{
  "train_examples": 49215,
  "image_size": 40,
  "horizontal_flip": true,
  "translate": 0.12,
  "loss": "binary_cross_entropy",
  "init": "orthogonal",
  "batch_size": 256
}
Rows from block 6 of a small image classifier, named by matrix and row number. Rows with one number belong to one channel. Each number is 500 + 40 x the weight over its row's rms, rounded and kept within 0 to 999. All counts start at 0. Numbers have three digits each. After the name is the row's rms in percent of the matrix's.
After each channel's rows are labels from the 100 images, of 14848, where the channel reaches its highest value: "strongest on" is what is common among them. Only what is clearly more common there than usual is listed. The data: retinal OCT scans (Kermany 2017).
# c3: 3x3 conv, stride 2 (model.blocks.6.c3.weight, 96x48x3x3, each kernel summed), inputs 0-47
# c1: pointwise conv, stride 2 (model.blocks.6.c1.weight, 96x48x1x1), inputs 0-47

c3.38 088:473529524493547489524508436539549525590528550561571461572522550510469542538494526581510516469513519477499549446496505567515418506505512509458519
c1.38 092:500588540528529451493521458508511505562530538559525461542484516473423536522503520502502592479587527431503532481504471573528467552445495501480506
strongest on: finding: diabetic macular edema

c3.52 111:450461501509438456548452493540476484496529490523518429543547494459536426463583541432515470530461480510386555499485502492485522497461496458473476
c1.52 104:471428497546436459521439452523469467496534511511496462515514486456513369459562536470526444471480467455420530484527498501489470477500500456493443
strongest on: finding: choroidal neovascularization

c3.65 110:493503460613504462539524515493449429463484509468476477482545557523505504464595486484525481504500556418500494435510569467556472546544521494516516
c1.65 098:516484456609535453525536520510446402429524515478535479531496558527472494520551512498537468478501572412489483467499531443516455528540504502487470
strongest on: finding: diabetic macular edema

c3.60 110:562543473484514496592430489502526581535542571513510529520476476465470466508468547412441491501518459470550543488510508543538507501448532563457516
c1.60 099:563537490471491443575438501501524530536520567498519548498480446464507448493504559447490490519521442413532492426514502520555499503438475502417516
strongest on: finding: drusen

c3.29 114:516499417498506554456448488567475474521525555518499469544511575441473472462455561468421523495500496462503581513523563483487462484474548560463494
c1.29 102:514500503483496523425417487547475459499511534520517458517500531409484456467456561481426527538518496431507584452530559479505507502466549543445483
strongest on: finding: drusen

c3.59 108:572537460535515537521505495551505511488526566502511477491457506484500505503485567458406519493500454413545509486568567477547443450469532556442526
c1.59 098:590525504528522533534504495557517494481491553523500491468372496515495508516516585435445502512499456449543484449560562466548484473468513519466521
strongest on: finding: drusen

c3.37 099:508501473614445497499530493577498505453476479509478465489433495506592463450524505431447505563489469408483460502542549475496475474506485522523508
c1.37 100:503518491598449464469516458553466513476487476498513460516400481487582466504531507439450503580510458430483477461521552459481515438477478471500510
strongest on: finding: normal

c3.45 091:500511486517440454522514454499492573364466514512485497477475482457550436546520507449471446578486459498512528493534553428492492436474495495508504
c1.45 098:505520470499439470483539428466472532406404496476479531454465484420524438523521492481496441562488459470533507451521539465509507432503507481451527
strongest on: finding: normal

c3.41 088:494477496438504496484505507541570410498492502523498543544577545495477469495529529550584518451452490491449491432546515514583454486426490491461524
c1.41 096:500470508444530506525531519523565400467506478506515529539569483556446546440537511563548516455423480538414505456507506499538470474484545495538496
strongest on: finding: choroidal neovascularization

c3.10 077:448523522480453508530551517490497454547551505512514484458492435505521503493455495461491480595506495461424473488498456518420542473590496488406554
c1.10 110:461415491472464461488534533461503495501496448544516490494487476492488485529504491505509460503385479496384492487507464513425508417551490442441526
strongest on: finding: diabetic macular edema

c3.33 095:477503460534546428522477530502568464522605512583542476555431575525474524541503499558502510495450548451510536511493486530498506461527559510535494
c1.33 093:483529492544530465506425495495557473486571534579527455551403555472469481530559521490505512449498524383561523476511485519534494505505524496493494
strongest on: finding: diabetic macular edema

c3.23 104:494531501548450558539451500454467506518447503461467488476518484467550479483535427415496486503540531454540440441535555519575459548447461448519493
c1.23 094:504504482590459529469411489461465487506434492489468497475512487474575449496551427473452490493529540436527473468535549517549456538430466484522458
strongest on: finding: normal

c3.58 100:457526482491452490470437464499436477593538490513549459536443495501470486470453490398463476549527555442555500452531471546471445522526509482523523
c1.58 100:475504514492433463430446470493438483573523463487558483501402501482461480498479501403461507547509540427551504476532469526477496547509521475555526
strongest on: finding: diabetic macular edema

c3.88 098:523425485516532498563502556536540469443482476501450516488462509519478473483524535453477546459537502425489494471505510463585581550403479461520458
c1.88 102:494515452521490455505471524550490502459516512484483487503456463427506432506538503448471565475546483403509505469499536481565552542389502434480462
strongest on: finding: choroidal neovascularization

c3.73 094:468518507549461536497473417470412524482517491519514562541452524488454443563476496487494480447521474460565490511508522516552405491461466466544432
c1.73 102:470521496518466565455444422490466498504561468508520516523456510476459413552458468487479524433526487420572483504476483514533460510465464450527423
strongest on: finding: diabetic macular edema

c3.64 099:489474487485485457506418542491511451556579445519525485462507455483412444533529529409495480540487493455474482441477448531524545471564468505540499
c1.64 100:473425522479492453527469545484521481535556416529520482467526443544445498551540521460546517532449482500414516478498446533486533439583485539528518
strongest on: finding: diabetic macular edema

c3.4 101:512479493530508586468545507515557486482487493486511473455482533548511488456481487561514553413533531473513443567454462416460526500553449448561465
c1.4 098:486472486554503552467519506542470504449448435427487489482458525521509455487495454569509538430511512452500496522506476421471517478550454383543476
strongest on: finding: choroidal neovascularization

c3.80 109:448513502431450525510413494501484417568522460522563503553500474468458462466520512419539498532499495462444514452556456551485466496468484454462519
c1.80 096:436524481451426517499392506470487438540529468508536461520512504475471417485521518453541466529490486467439506442579464547523470493466522465453507
strongest on: finding: diabetic macular edema

c3.44 105:495556497464507503469525482496505519479504550547562551580545545503406495564515471582590521452477515486515539524492485509451410481482510509484468
c1.44 105:464513509480511518487520512485491536508500505490537570544559531516408503547487510619559509472433495545509503514456461513425414481520508508469435
strongest on: finding: drusen; finding: diabetic macular edema

c3.6 091:507539521477563445552493514461510523480559522548576516507439440499465525599509547433485443478525451459518534434530492533534526488449514496451506
c1.6 095:483494523462588470581491569497554518539550499551540534513439443555451552552479543465513447522469456558512523480509502530514535445540532512463511
strongest on: finding: diabetic macular edema

c3.36 088:492572494510444531504475434488464565451486514470513533468482444443520483547488481413467452521541448458560491445546539467524469514466471446435528
c1.36 096:513598510511491512552501415503478541470491518465513507452449462479518516524496454424476456514508441460574507403552554461534498520486480446475490
strongest on: finding: normal

c3.56 091:437536488516491464517393490498478517508578413535512462508449460455466481512494518372474473533521533446525490496464457521480521523482502464540502
c1.56 098:411555432476489500484413486503463490485539469518440508446445445458500448497484504404497504519556497446536491479473456507503489537451470442548503
strongest on: finding: diabetic macular edema

c3.75 093:522515436535525535509478457541485505493524570523493506536541569479505498490466526559459492457493487458524594490526615491486460438474554566458488
c1.75 091:545512535539551492496541485577561524536513544554517502575513598534525566511468542507482509499516494497486579527525578512481505473477551535432533
strongest on: finding: drusen

c3.74 106:455493480512471451488450439490477470523560482522597432537532472442466453506553491483565452524459511456426519456484450510473480489495474425456504
c1.74 106:468467454520440481493442458496491469523529491509569441535524475453461450512541522496570425506416513467414496452467461492512490456537504461464438
strongest on: finding: choroidal neovascularization

c3.1 090:562541476477460500501477506469493515567473551462440450437479485446523503457448428476442606505498437479492466519511506499491457498486470527410514
c1.1 101:536529462484470507480442470478488523532494550486470455457458417426522462505440454479456567490532433411481470506525512472515499508423463510432519
strongest on: finding: normal

c3.66 108:498446432503474465502454568511530470528512489537480426509502569506474489514466493551518513488380583500519506469418509529463515446567514503528506
c1.66 098:512500480460481459472418556478516465528514502538474459503455543451493503502442433518509551481460613465551505452414530542498521437534526503475504
strongest on: finding: choroidal neovascularization; finding: diabetic macular edema

c3.2 092:494523546491456533519493444531530537518496536512499520510523527456520538446415456460503611482528498415510503546421517489422540522502472557491463
c1.2 101:472502505491465530481472397502512495515514533470501510512517513447482499456401444487549592450520479421539498500401526452482497507446463510476484
strongest on: finding: normal

c3.81 101:525494479511452559511486456532471453582443515481494471499555518495543494409459454409443561527491536436487486526479500500467470577460470486532484
c1.81 102:506479498511442572483422425519472504545456508505505489495555528455497470496480429477497494542501511393483466489436474513468471554409467555519496
strongest on: finding: normal

c3.34 100:474517496504509420476465496475508498552540464561572458552410519521478483499517508448534499518492541402525425458536458564488473535467449470510497
c1.34 100:494497510514458473427441467503496500533557485540570440529450503502504449465537528417502498506482526393526469464534497571512467556455449453520489
strongest on: finding: diabetic macular edema

c3.21 111:474445427518466416504422512519500451472544481520544437542489523446473434487542511460534451522415532441443514439476488486490493454507504478496507
c1.21 099:515443476523486458507428558493550464521591511538563448520505515444455411476535545445552495522465542477482517422485485507512538481539500503456527
strongest on: finding: choroidal neovascularization

c3.15 097:555513434506504515521471460554539443470549551500484496488544509465509479445426536566418544501489466445503502559508519464500459465502508606515538
c1.15 097:525453469522480540495457413539518483468531491462475498404556500443464436495447567576420522482488460451498495548498464467522474478479487549496507
strongest on: finding: drusen