A small image classifier, trained from scratch.
Model: 40-pixel images, arch repvgg.
Training: cautious_adamw at rate 0.0032, 11400 steps, batches of 256, held-out accuracy 94%.
Data: trained on retinal OCT scans (Kermany 2017), 49215 training examples, 59.3 epochs.
Rows from block 8 of a small image classifier, named by matrix and row number. Rows with one number belong to one channel. Each number is 128 + 24 x the weight over its row's rms, rounded and kept within 0 to 255. All counts start at 0. Numbers have three digits each. After the name is the row's rms in percent of the matrix's.
After each channel's rows are labels from the 100 images, of 14848, where the channel reaches its highest value: "responds to" is what is common among them; "colour at peak" is the nearest of a few named colours to the mean colour under the peak. Only what is clearly more common there than usual is listed. The data: retinal OCT scans (Kermany 2017).
# c3: 3x3 conv (model.blocks.8.c3.weight, 96x96x3x3, each kernel summed), inputs 0-95
# c1: pointwise conv (model.blocks.8.c1.weight, 96x96x1x1), inputs 0-95

c3.49 094:143144144141155151152133139157121135092126193172148147139151119094101129147150126129127146122183104117117148136124106172149121147122101116137147126179109155159166148177129141124151175096122147125127152159115127133136117166131159144188133125151149174109117146149161160141134154141126165142
c1.49 095:123138122145134146108093140137110119101118139161121123103088117087123097120146115133090115143145099094107156100130091152086126116171115122108096119144091138156148082160138107084137148109095125098148142142080133116103091156122112134174105090131096132157142144111158159171142135166125154147
responds to: finding: diabetic macular edema
colour at peak: grey

c3.6 117:132112107114062120105129092102108147101126106086104100115097092112127138093140082106099134130092111100094113136128094114127092115102105153112141135126097092127100129095124087118127109094109141074105116142110132129072099136137134096120159122120098113113097119111130121119112109120132094076
c1.6 100:127122109092089111139124145141114159082101129125145140135097063116132143069141122150125114069111123120106110144109113129141107102122123109107149120119152082100101133093155095096125122093099127131113082127100132142116108134135166097139148131097087116074092126146130155114135115105138097098
responds to: finding: diabetic macular edema
colour at peak: grey

c3.86 102:125112142163153155112120144102110098178120127143188130173164146155161111151119115150175181140131120164146132103143140130116141134104136142132129159083122129123138100141147144141119165155108109117146157152166112181100140126136155123107127093151149107179104115120083089103133123137110119133
c1.86 093:114158113104109114127208138088118151135101107117136141136095118135107178116156145131151158140122108139151128160160124128170153174103119188138163137150116141142105139115101153167178156137111141127150131158137133155114116152129131120136160111152145124132132082154120103118089090107101115117
responds to: finding: drusen
colour at peak: grey

c3.0 096:140122128134108156133133116076080123143091114139161127146081103132157129091123148135121147116101119149132104143116103108119136173093113142143131107113138135119133127105110146150156146110130110110132090128131115157089101140115130110095133112103152096120100068149092094104116122132141045072
c1.0 093:131153149129131144118174169129120134115118155138155159124090096110116133068108134130079118112138141145142091183135102124163135162130103174136159110116161151126138131147124131126189135075141124137126085100155137124111100131106119099137143114066155120105091131162129126131132124136149097121
responds to: finding: diabetic macular edema
colour at peak: grey

c3.23 092:103072117114093138093140113142094144129134137067103081099146114176152159118170064114127137143142115132146137130131110161127124072118155146122109154127090097160157145134140065153107129147117140103121120144143128143092108145149123119133138118166117168110153113136132132139134155128123102122
c1.23 110:127124117115096084116128092125092152080087132098097096120100116108094144076131092060120134148108093094120106158118070127134089106146098127130113133112128123106134139121109107136123136079144111108110110124121151120132060121109160133130133132116131141080134110128136104122150125104134141161
responds to: finding: diabetic macular edema
colour at peak: grey

c3.77 112:109119087123105150123113117117138103118147147114130135136135109156133118133142115149155148061171096135124148077072131111084146130085105116101103131100118105125149099089123109126100139129140109129125146153072101119086133145136142115140088118132096118135074157119121119116069088120117113113
c1.77 103:108118099127137156128075106121142076098131170136129145118136117136117086121120124141140123106138101135128142074078101105034117141120116151129124128082121150113134087097117145108068136119112120131122134150086138142092131147113106105168105090126112130146100138141120128162117108125117133135
responds to: finding: choroidal neovascularization
colour at peak: grey

c3.60 082:117086107114090128114128073119122154137117135135117104152143150140142146134173112141144178131122083175128139124106167129123125091098148135117158163135092074140119136160124114130121148162127168081098127152156113095122147182139154074169115115128117155150127117143113153138108141139105117123
c1.60 100:128107118100109073108135068123126151107092167151121111144109103100091145086156107127123150114147133127091120147112155118155123127133116114160107124132125115099077130130136146127147127113120149098099109139126115122156111147098147125127106126044129120066142139157130155130122167086095143149
responds to: finding: choroidal neovascularization
colour at peak: grey

c3.21 073:150127157135111121095138151096106118072117123134165114140110101135151103100120141154107126160102127178158106129149069145120074157124107141173142128098125138128139117095166146155148151117120119149167108155133109169113084179131104135119150122158159077106128132129129112107136153140127144150
c1.21 107:104080132144128132050065117109097130116114143110100093098117104111125070113132113099104097106112099117145123080132093124105076107102124108149141128099098116143133102136125123105075113121147116118145119123123127139091114139136092133126115132125139106125104144080096109122125141153141096149
responds to: finding: diabetic macular edema
colour at peak: grey

c3.20 080:157109120119109156131133110146094166173114120123101106130136134142143138093130090129162144117144208123136127156150164127160132112095160128158136113137117200130101128141142152119146098134172127140096105121138136112112132158128156172091137166089138120083133119103092134112107145115156118140
c1.20 095:125112135127130124115112113118149168143139118139121116104127172128140123118085154108137109135119188104105117095118144115128144100166155131176114110096154142123138109150137111109076069131168094155068137137119142125136121176101096163090150145100118127145140103095113125160142156092154125147
responds to: finding: diabetic macular edema
colour at peak: grey

c3.34 116:132146119130137119109144103132085139088084111129119128101140150103101132093102131109084107120130074080093091129108127098117131134118082112102146113120111140093106119157084108123125108074118140142161093100117146127150101105107116080106113129086128114117109070130108127114158129140124167121
c1.34 104:136139129110111095137150133140053147123114103135135141131149142141115152113161135141120119153103107124172109135157145111137157133067082092094157143162127152133111151144109131148132119101128140160154061124159115135152126142110124140106135149104151129114111066145121127090125118074130158094
responds to: finding: diabetic macular edema
colour at peak: grey

c3.25 112:108124088099099126127092117130140106121152134146121137136122123163127096119130126130148151075160149146105125061098158093073159134101104117148101118143138093118133098091122156108100126139127122121116132145041090092112137119136143145127128139135101111112101155109120124099098092120102106113
c1.25 106:105140100121133117125063098114162093128151158135125138123129130139138095128136109128120139107137145132087143048095130075052129162115087126128107136120122120112134086095099140107089143113135112122117130135067126103106139122129126122122107102123099149125112155134107125121094111130086110110
responds to: finding: choroidal neovascularization
colour at peak: grey

c3.88 122:090153129098180106093155108082134137115156200148142142104133128137097154136095143124117132119139128106143088124101081109130118151105105138131112109139117133106142151069121152164134099122164136129148106102116166183121114135099127110098158141163130123111100122151118141139146130093157150105
c1.88 099:101148102112158114092169120103118158126139195126123129103137124131145135149092125149118142121142080094133133123093056119142098156124094110092131126144122112094133138099148133135129117097163140154145081128143158182136118141135152115123134157157155110102086143152115146140151159094150151128
responds to: finding: choroidal neovascularization
colour at peak: grey

c3.91 099:082123101103168107079151110083127138116163150119108127080128088156125163133108111123137120130172079103134115121089104126118117123125099124131096128101101133124152151099147108161117097108135138156117092118091152144056126135135086089125126112159116117125116117143134124148109157102145159140
c1.91 100:102127113126159107089139129092107134129166168112163113123130131165140134138139114147159137086181117131140136100097111128104109118139094088129097157085110091147143118124135104142101149095124141174129086136091120155084146135176137093122125117139097128110098089146098147151114137076136129114
responds to: finding: choroidal neovascularization
colour at peak: grey

c3.39 110:117129124117107081133117113142113105082102083136099110094128135110094130111146136102123093144121105115149116133165146147105143158117118133144096115117109136128106118105108111113117109135106111107149122132092084125107137045110113135115154111120107127064128065118117156107159141111105172090
c1.39 102:146182141133120085150153107142098145119099117131148122105122117099089156112146134124129108114081113110135110147138133129141119143095079108121161094158126091111123173090124093113120128117115145084095124114117061124114137099114142129112126136110119120064097082158124121096141149107113127095
responds to: finding: diabetic macular edema
colour at peak: grey

c3.66 105:112139126118110117091116108126086144131102160128113130119140068135114111089068111108112124135111142132117061125142124125116120106135112108101125091126095133079146119145108124100123088114120126114139100102097096127111108133112127078087118116098129070097140119121116152118156149068112159113
c1.66 100:137175154159113118142099132143112098152153171146125175157131130177137088145139100137173173113124147146147139089135142131099147069124114092140144141136151074145136120119138112148124142135121145148131119143126122181075139127142142148153152119136157099133125104124094140118146151085104111088
responds to: finding: diabetic macular edema
colour at peak: grey

c3.61 092:141142136135140109121101140092106105127104113115114123150123068099101091106091127095100124151099128120113097122148147137100100153131102160147129089080125158118121096159131153107138096118058099106143106097123148141109104112121125135070147113109133099100161112105140091097127103113131099147
c1.61 106:140142144155158104155101140112089121141101122166102150144106121128119120129136138120132115074134111146136120108091137162118117106079091093100133102113134084126096109145131155114131127150118125115112117111142060121099097128110132128115086116132158113072084107110085117074116107109152092126
responds to: finding: diabetic macular edema
colour at peak: grey

c3.92 109:102137127177150142102105159110113138115116122153101106081117110075130094112118129099091066150088118089140139112110115127125116152140122115137137127174121105132081123121086172117105105116098139132133169130118134183143101141127073149128120147147146137123135132091139104138117081148146121115
c1.92 104:124094120167133167124097144118119114123143113141102098109109122093137061131139088138110092139119114109123130085112137105099114120142120120102106138150120071127094080123073122102069121110140112124132141121103150177107126128135082141150139106148119146126103086075124151157135118141141125113
responds to: finding: diabetic macular edema
colour at peak: grey

c3.3 085:158154127109163132158123179127158110106118103132121147129145114122141113100142102146132104122105166138176121133147119160122120189121103124135147151129143184164122114111151198114135164107156112170148113152141120140165133155120138140119118141146136145087149135135131049153116120156118118120
c1.3 099:108080105149148128143092137105131076109141131121095127118150111133161088125143079145141121096136135108105128093099141118072110133123100135150097166095125127151130065134127145090069137097165090136133131136110156158091164128138136128131097111117128152125131118090109093136128129146095121138
responds to: finding: diabetic macular edema
colour at peak: grey

c3.1 100:134149143165124141092120127097093097155075142152140120152088149145135118074115178109106152136116137145132113112140134096108101172127162101157118132113125117104181122138101128133136142135172077164136134135075107157118093136135161138101144118111139107128078125134084136144138125156138136143
c1.1 109:125134138142135153093130113090096143166091147121129130133075117124111115080090131119097144105135110118110104121092089102116085158093140137121141098132106111094151132156109131094129120095138109130107113113085121110104063134103131093105085155101130112142064129135119107141107118108138097127
responds to: finding: drusen
colour at peak: grey

c3.19 082:126088162113123160126114143096104077121149122103119145109090108129179098118122105141133110130089120123133127112097126157096122135109099115116119128097124163134125100093128158136107113123087130144129119113145131186050122171141114092119124077168134103141146122153108089154108107139105140141
c1.19 100:088119139125144165104106123126041139155098116095082088100130107117135126081115138114148076103131116104129131110108122138135147141088139100129132129135072135136147149136136127125109074108161134151128137112145116137122109168142099098105083137131168107165166128130095107128119126134143133111
responds to: finding: choroidal neovascularization
colour at peak: grey

c3.56 089:152093105096126108145135156133093132133164155108143129127114074151128131113104150144131148114142133139115110128098114115126116099100088095106104129114131118111139136072130120125117128083124107186111081138100118149047129168135130090135121126142124083105118136127136141093128157076157123105
c1.56 105:138097135138123109134137149138121141098133178125136124078127112135141109131126124148122114099122136096140122136106059133117100090121100103107110102135112100152127151084121086134088125085125132160105106131142127154093103137156067121127115153144152097102145099145095129103149163090143076095
responds to: finding: diabetic macular edema
colour at peak: grey

c3.36 092:134131107122058117085134105120109113137117089106104088129149119142142144112162122131124134092109114108096175113094090081119116142121166117099131161129096072155149124092109086119109128132126156135096118158138101104121125143150140110155139144148107116129101135121099152124113128173124090080
c1.36 102:138127102128103129101120097127137128133130093148105100146098087075111122105148126103116145106100133089086107112097110083116089110160139126136122079100121055127129118103142081127112137081101122122085110127120124124112076132099148132132145134116093123116135160120082132124137130134142082139
responds to: finding: diabetic macular edema
colour at peak: grey

c3.81 130:095162133130119085093149110087122140083090121134129131107127119117051140117139139081087116116149127115114134133129078122123132149106090096124129108133109106136106150104136143159122131089126141136091111115120080146141113101110104137123138110146133084105136105127112147055129172138146119101
c1.81 095:102162143121133120117166131100125146104075128100157135117105118109059154133131139107119121136128102117142097147160100110127140152086078127117154111175128133141127175090122144131133134095118170136117105118141111138159099129102117136124131127145169088096112119144123135048129151100138136097
responds to: finding: normal
colour at peak: grey

c3.50 086:117137108158145098106151129116127170085126137131138128092148118133137172130114111134128112157095125127161074147143108145151102150112101127143152125173105123118164168094146136155141128118126187150162138169148119154131099182124096124111149150125176128117121140165138101139103171114164095112
c1.50 095:131124119177119112090130132137152120087119120140134142054115118097125135126104132115082073130126160095107082146130101156127089112187107157145149121109116118134186114146140111125131131087110132155151132148115150152123086143132092136137156101133123144118098151141113129184133145135142126153
responds to: finding: diabetic macular edema
colour at peak: grey

c3.51 099:139172127130107153138160121138094152103098111125143145150077136133118126100139141124127152094133056138121116146094109129154138144090078091127179100131118134125134136153121135139140165068095132121148119079131129159141091127133135125135117128155173112132114102133102105069142117157119106105
c1.51 098:119163105119088141141169132123124174090097107098125121134059116133078133076131101116130119135134081136122104133128098147178134154096089142132169132166103156110137151134132114130145134049144148132157121131129142136136091160119125126113146143130167102132130124116133132097111107147141130110
responds to: finding: normal
colour at peak: grey

c3.2 096:129118123132126095135137157143135138112140077144155113142117166140138135130150141148143160121151153158155145145154140163151143132085113117160121119120141172167137119125126088155147190135134134178097122190175106138130140130114141193150143130143120134102118087123115112102118151079151144103
c1.2 106:106142156116130131130131119136137154141119108136153163108119141093076115112108158143087120118140142119105127138128093130159116153106140105114139102139136150132070132157114099083137154090122128141066081138159098083117143132075119134116139121094137106125134098151115112110127128058179140128
responds to: finding: normal
colour at peak: grey

c3.38 115:148135070053139115132135113080145161089094106096107132146128082132146127137105120124153144153171075141126146131156137105136144165113121153136146147142141130074130130115137155119133120143104144125123134136134128131153165086117131120149171143087099098101154128120135155102077118117136134156
c1.38 104:129101076106137144132124117099158127111107133099097118098114091111122104123092066116130127141181083127147114127133101126115143138126101145121083124149142144067080126136105148135136120108110142108138062125101139095103153075115130124132158090108093108120110124123126126140115115105144114167
responds to: finding: diabetic macular edema
colour at peak: grey

c3.72 092:114129131088136124107140123099124101137146157122140155129140108131134137116103151146139128109105107127128102107100102087101111114089101146145106127121133117092169137086140146167115107109093146167117095086127127153052118150095130107108118117121129100170076145129097105125075098096160125148
c1.72 089:107136106104150099111097121127123125095134110160107106109133113088123098128111123110122075107112123108128122086079099128120111108111098113123111125112139083095100152073119138129109102101106147165112092084134103135101144101071095125114101113155098121118095108107112135115094106113173134158
responds to: finding: choroidal neovascularization
colour at peak: grey

c3.26 098:098100115134122131086146107101125141126155123112114118121127150125111143097109101151137121140140057127143118122111142126122085159126091121126127149113120165089133123179149109137111095109172123123161131136111136154122136119070140113149136175063134114074129119120153159136129138106075173136
c1.26 103:123106119124123133107117091090136108138127093152107105138145126125139114126134143127157143148175092128123137101108147109088167150145115122169091148104141128097176099130150118121118108147138080131147163144072147128123135081103139124150123103067097135112153132109133153144146095113054130138
responds to: finding: diabetic macular edema
colour at peak: white

c3.57 103:125106125100160154126131126109091099152110136091136128178122075143122106131079135149164187097153083157140107121110120138109131113103128109113118117085126116090127109134149114143136142126112111122112139069150106155102132105117147132110100089135146096161137117103094100082094093141111122115
c1.57 109:115120152122152171124131119104128137136101127138127125147098078107087137070053134142103138122144120150124040125123103110138126128087105125131135093127138138084091111140144151131146113091158136114147112070143128137124103110115128132100139120111167100137097111113119096098114116128115108131
responds to: finding: drusen
colour at peak: grey

c3.40 092:107130134172106168100137128139131114115112117124097140124111194139060117160118113096128136121136102084132117126111116144133138113118100103129121122153089129133110119151148140140117116128152123106141137118122110181114094083108111167074135121159151104116129121115080118074162154162083122112
c1.40 101:101128132148101146118115127134176109135107118143109121089078150092094128160115149098097108141077107040088095126119096138123124118153122154155126105146122134116154125157103148115112101113138140139144139150106156174132064127105111147091150125134142113146162156128100131130145115130123118132
responds to: finding: diabetic macular edema
colour at peak: grey

c3.31 107:122139104158092154135123132129146097113141161161157124142129167167152139123148156154165155122152105161159155114131144117102161128133121157165093137137157152154172137098170167142122165164145126144159160168093139135084144136147140154149142134155154120143102173155116113170147113139117126134
c1.31 097:086123101142126160108098085090111086142123151142112109114139118133144109117135126128123109117150110125117161065092138072086156119127121143133078109116117150134122109144133146093049126126154106155093155147068130134119129104149117115138143125123101125162131141128098131162128132152104117161
responds to: finding: choroidal neovascularization
colour at peak: grey

c3.63 091:120144139146186205128149098094126139196107144126135152157113108127139122126125110105122163102120140115111114137075142102143156119123164114097153070122093123127117126159136148125133145104113112108087128103118106131117097128161137136120117108131144091157145154137093098120121132144085101099
c1.63 091:165145146098150132160147115141105145144108130102127151182164134182123147125123145130139175132069124126143094155118129123144180121106163100129170100164118140136099159137104134139177147143114152112086140082119106112132113148153141144096111114128161117122135137155123124116129138155161118074
responds to: finding: normal
colour at peak: grey

c3.87 078:102128130118116124107124123128101135083128064053111115070155126118128125103139093092117091147089110100100118146136113119130087194106115132114115140150105121132122135128140104115139103111117139076101127115111128137091113160144102127116174087158096124134137144131151127098125126156117112111
c1.87 092:148146126080098129151157151129081129097090150124139130119133091145143153088125125138132117137124119124111128166099154096178126153109097103107148165152157102095150160120131133112155132107164162117138105073136135108140093158148121086138119138095119114126128125179173138081122165126147124116
responds to: finding: diabetic macular edema
colour at peak: grey

c3.33 110:124129128109105062121121134098100083113095137120102141132142116112102121099114127107110117134104125119140103128129117117114093131095079126140127130142110155089123123104126139145145084107107132134154101124132124133042129105070118131101137110109147074122099099121109124089111119073171132135
c1.33 094:121090113122153139107072130115101107150120123146124112127150099114143091125148150131142134095129125154127128056090104121082115114124106107144076134084109123117149109131129132107108114124122089153151105111106107123096132115095138118139127093137089114153130105090063145116096080107165141123
responds to: finding: drusen
colour at peak: grey

c3.18 108:130130144133130127106116115131112110162111155118083087105113100104116106120095125101076095150123142114113105120174110098116126107089147116091132099117103166098138119145103104090114058100146117113169119117116113143156112124107111091090127146126150110141095086090138121130147123146145129073
c1.18 099:137103156134134140133088101108141093164141124159102132142130081133149047135126155143149148129154145147093133081158116100074138109123149132137106116087127126124146086122109131096102134141117069107144121121086140168125140117120126114127138097138116146125105138070096130148126098154107110132
responds to: finding: drusen
colour at peak: grey

c3.7 092:131134111111108141129136103106100150171121113078136116163128099157175132104134096150159174089135144159134127140078110118156154138123174132071140145131119102142150144156101119142124128147128121115106097110160121121117136151174153123111139141145143114138107130133085091132105140133134055088
c1.7 101:148148135106143114121129099133144127103115159117125147128106117111107134069087118115095115118115166116108076174112080120145146143140144167143141139123133153099153137114147122132150116103137099138097130122135171154134063123125124137108171139097151127109174172142122128128123168080104074140
responds to: finding: diabetic macular edema
colour at peak: grey

c3.17 110:123103125109101157113094113111155119162165172125137133140070064109120103161119114123124136129120103127099118096143141133104152100121144130105126057099127109122116096161108130117121146137097139072134095103148132112145097169122107114100105142118141100170111077123128136104156145107128145134
c1.17 111:126111118149115117115130088106137131134158160129134120133062085098094143134088127131118135128120116117120075140115110140113105110120097129118142061124136132078105116152120116125136138096127147094101098089132150151118069162107089099091112128122135068148110130128156135125135161119120099163
responds to: finding: drusen
colour at peak: grey

c3.9 098:131130128128146153118139060101119138162104112126136107150125116090083135074130149104106140125101118128130130123118168112118137160088068137118113126127106157102112135146110124151130121081105097139145107114091140149139140111072171123152142131064129134120143076125135176101120140126117155120
c1.9 099:149149123117112136198159134138102145133120157112159127142106131137113132121151163138141127104106163167188109140136151152152155139065130108151152148152127158123152150123163125151153149135108114130124128089136103123122155099121134159143097154118161139128146108161127131048118132120112114081
responds to: finding: diabetic macular edema
colour at peak: grey

c3.48 101:107110095150111155135125159109121132109127173122144128133159164179150141132137132166165137099171091152178149088096152146111150121106109127125106169153121141128157150097169140144109138156180125178162152154130129139099150156156143122133106150131134123139100177152146119140100108113123137133
c1.48 092:082101099152121172104105096081120096082137168100135105107145131142127126092121131137128117132163077129110126058104107112101127123114087132134109147100113154109133127132144130127078140108144092171130153147088183143106126128131149111144131126106135142164115154150131139149114124114100134158
responds to: finding: choroidal neovascularization
colour at peak: grey

c3.82 099:106110097093056132128127109127137144104165132086116118138112126141130124145163097142119147112178093148103129126120124099128156140136117129114131155168125120176173135165135109104127136129183165104131114160118132114125110163165153143141158159138118138119155182122144120152094144119082094121
c1.82 098:079120107088084131122143085131108175089130168092083092124151140137111126111149110112134140098188109150113132120117119116149163146128118119124137134116095124146157140152143096130124118130183147119105160156142137130182111145122152144143130165118103155093143171138132130131081153149121119155
responds to: finding: diabetic macular edema
colour at peak: grey

c3.62 086:152084110089098134132094105132114109120112090138097117123151137152142126085114112135139099128146123121106145114088201125100144145131119115151107157130101146104124109152122118098106069143086143111124143119101148091106167158136142089123110088071114137121181111134119113134134126130127164148
c1.62 095:131120138127125120119146133115085162104115088116108118158154151160143179101162140139143137131118156133177139120150150150169144113080112088126138153143079126146156158117152126168134107147156158142147116131130112124119170156138143128119132157144164118110155106143157102097099140136164141056
responds to: finding: diabetic macular edema
colour at peak: grey

c3.54 125:125139109101102093117146119144101166091101072095105113102126135103129146091096128107105098105095069089135104142098101139151096127114099113083146122142110098111091152126106102133119108091131154112082104074149112119149104144125110128098123137118127110114111102125120133088139142134144118096
c1.54 102:135145125095116078122149121123096181100088114131131121114132121084111144101090151126121112124090088112129108128136121143144120131099110104110143123147133119083109165127093134139125122107132168136107115065135116137147122124086113149108127132110152106107098100137144168035129127091131133110
responds to: finding: normal
colour at peak: grey

c3.41 077:109111148144142139124123151097134109140141160112113156147113113100094115130098112158136117114106082117158111112145121123111067097089095118132147113130122139093132138166138132133130099120116147141130084111150119152112127141097125129128119171102178069192109081110095129104114130090166092127
c1.41 095:129110119126118138143128107113151083116134122164111124142150172117118109146150170135172133115158116184127141116115144113083137086145123141167100140093161109138173092123160129123114165142151091142132148127127161175153143073134130155150119132087135170146156153122104148177153134131125123142
responds to: finding: drusen
colour at peak: grey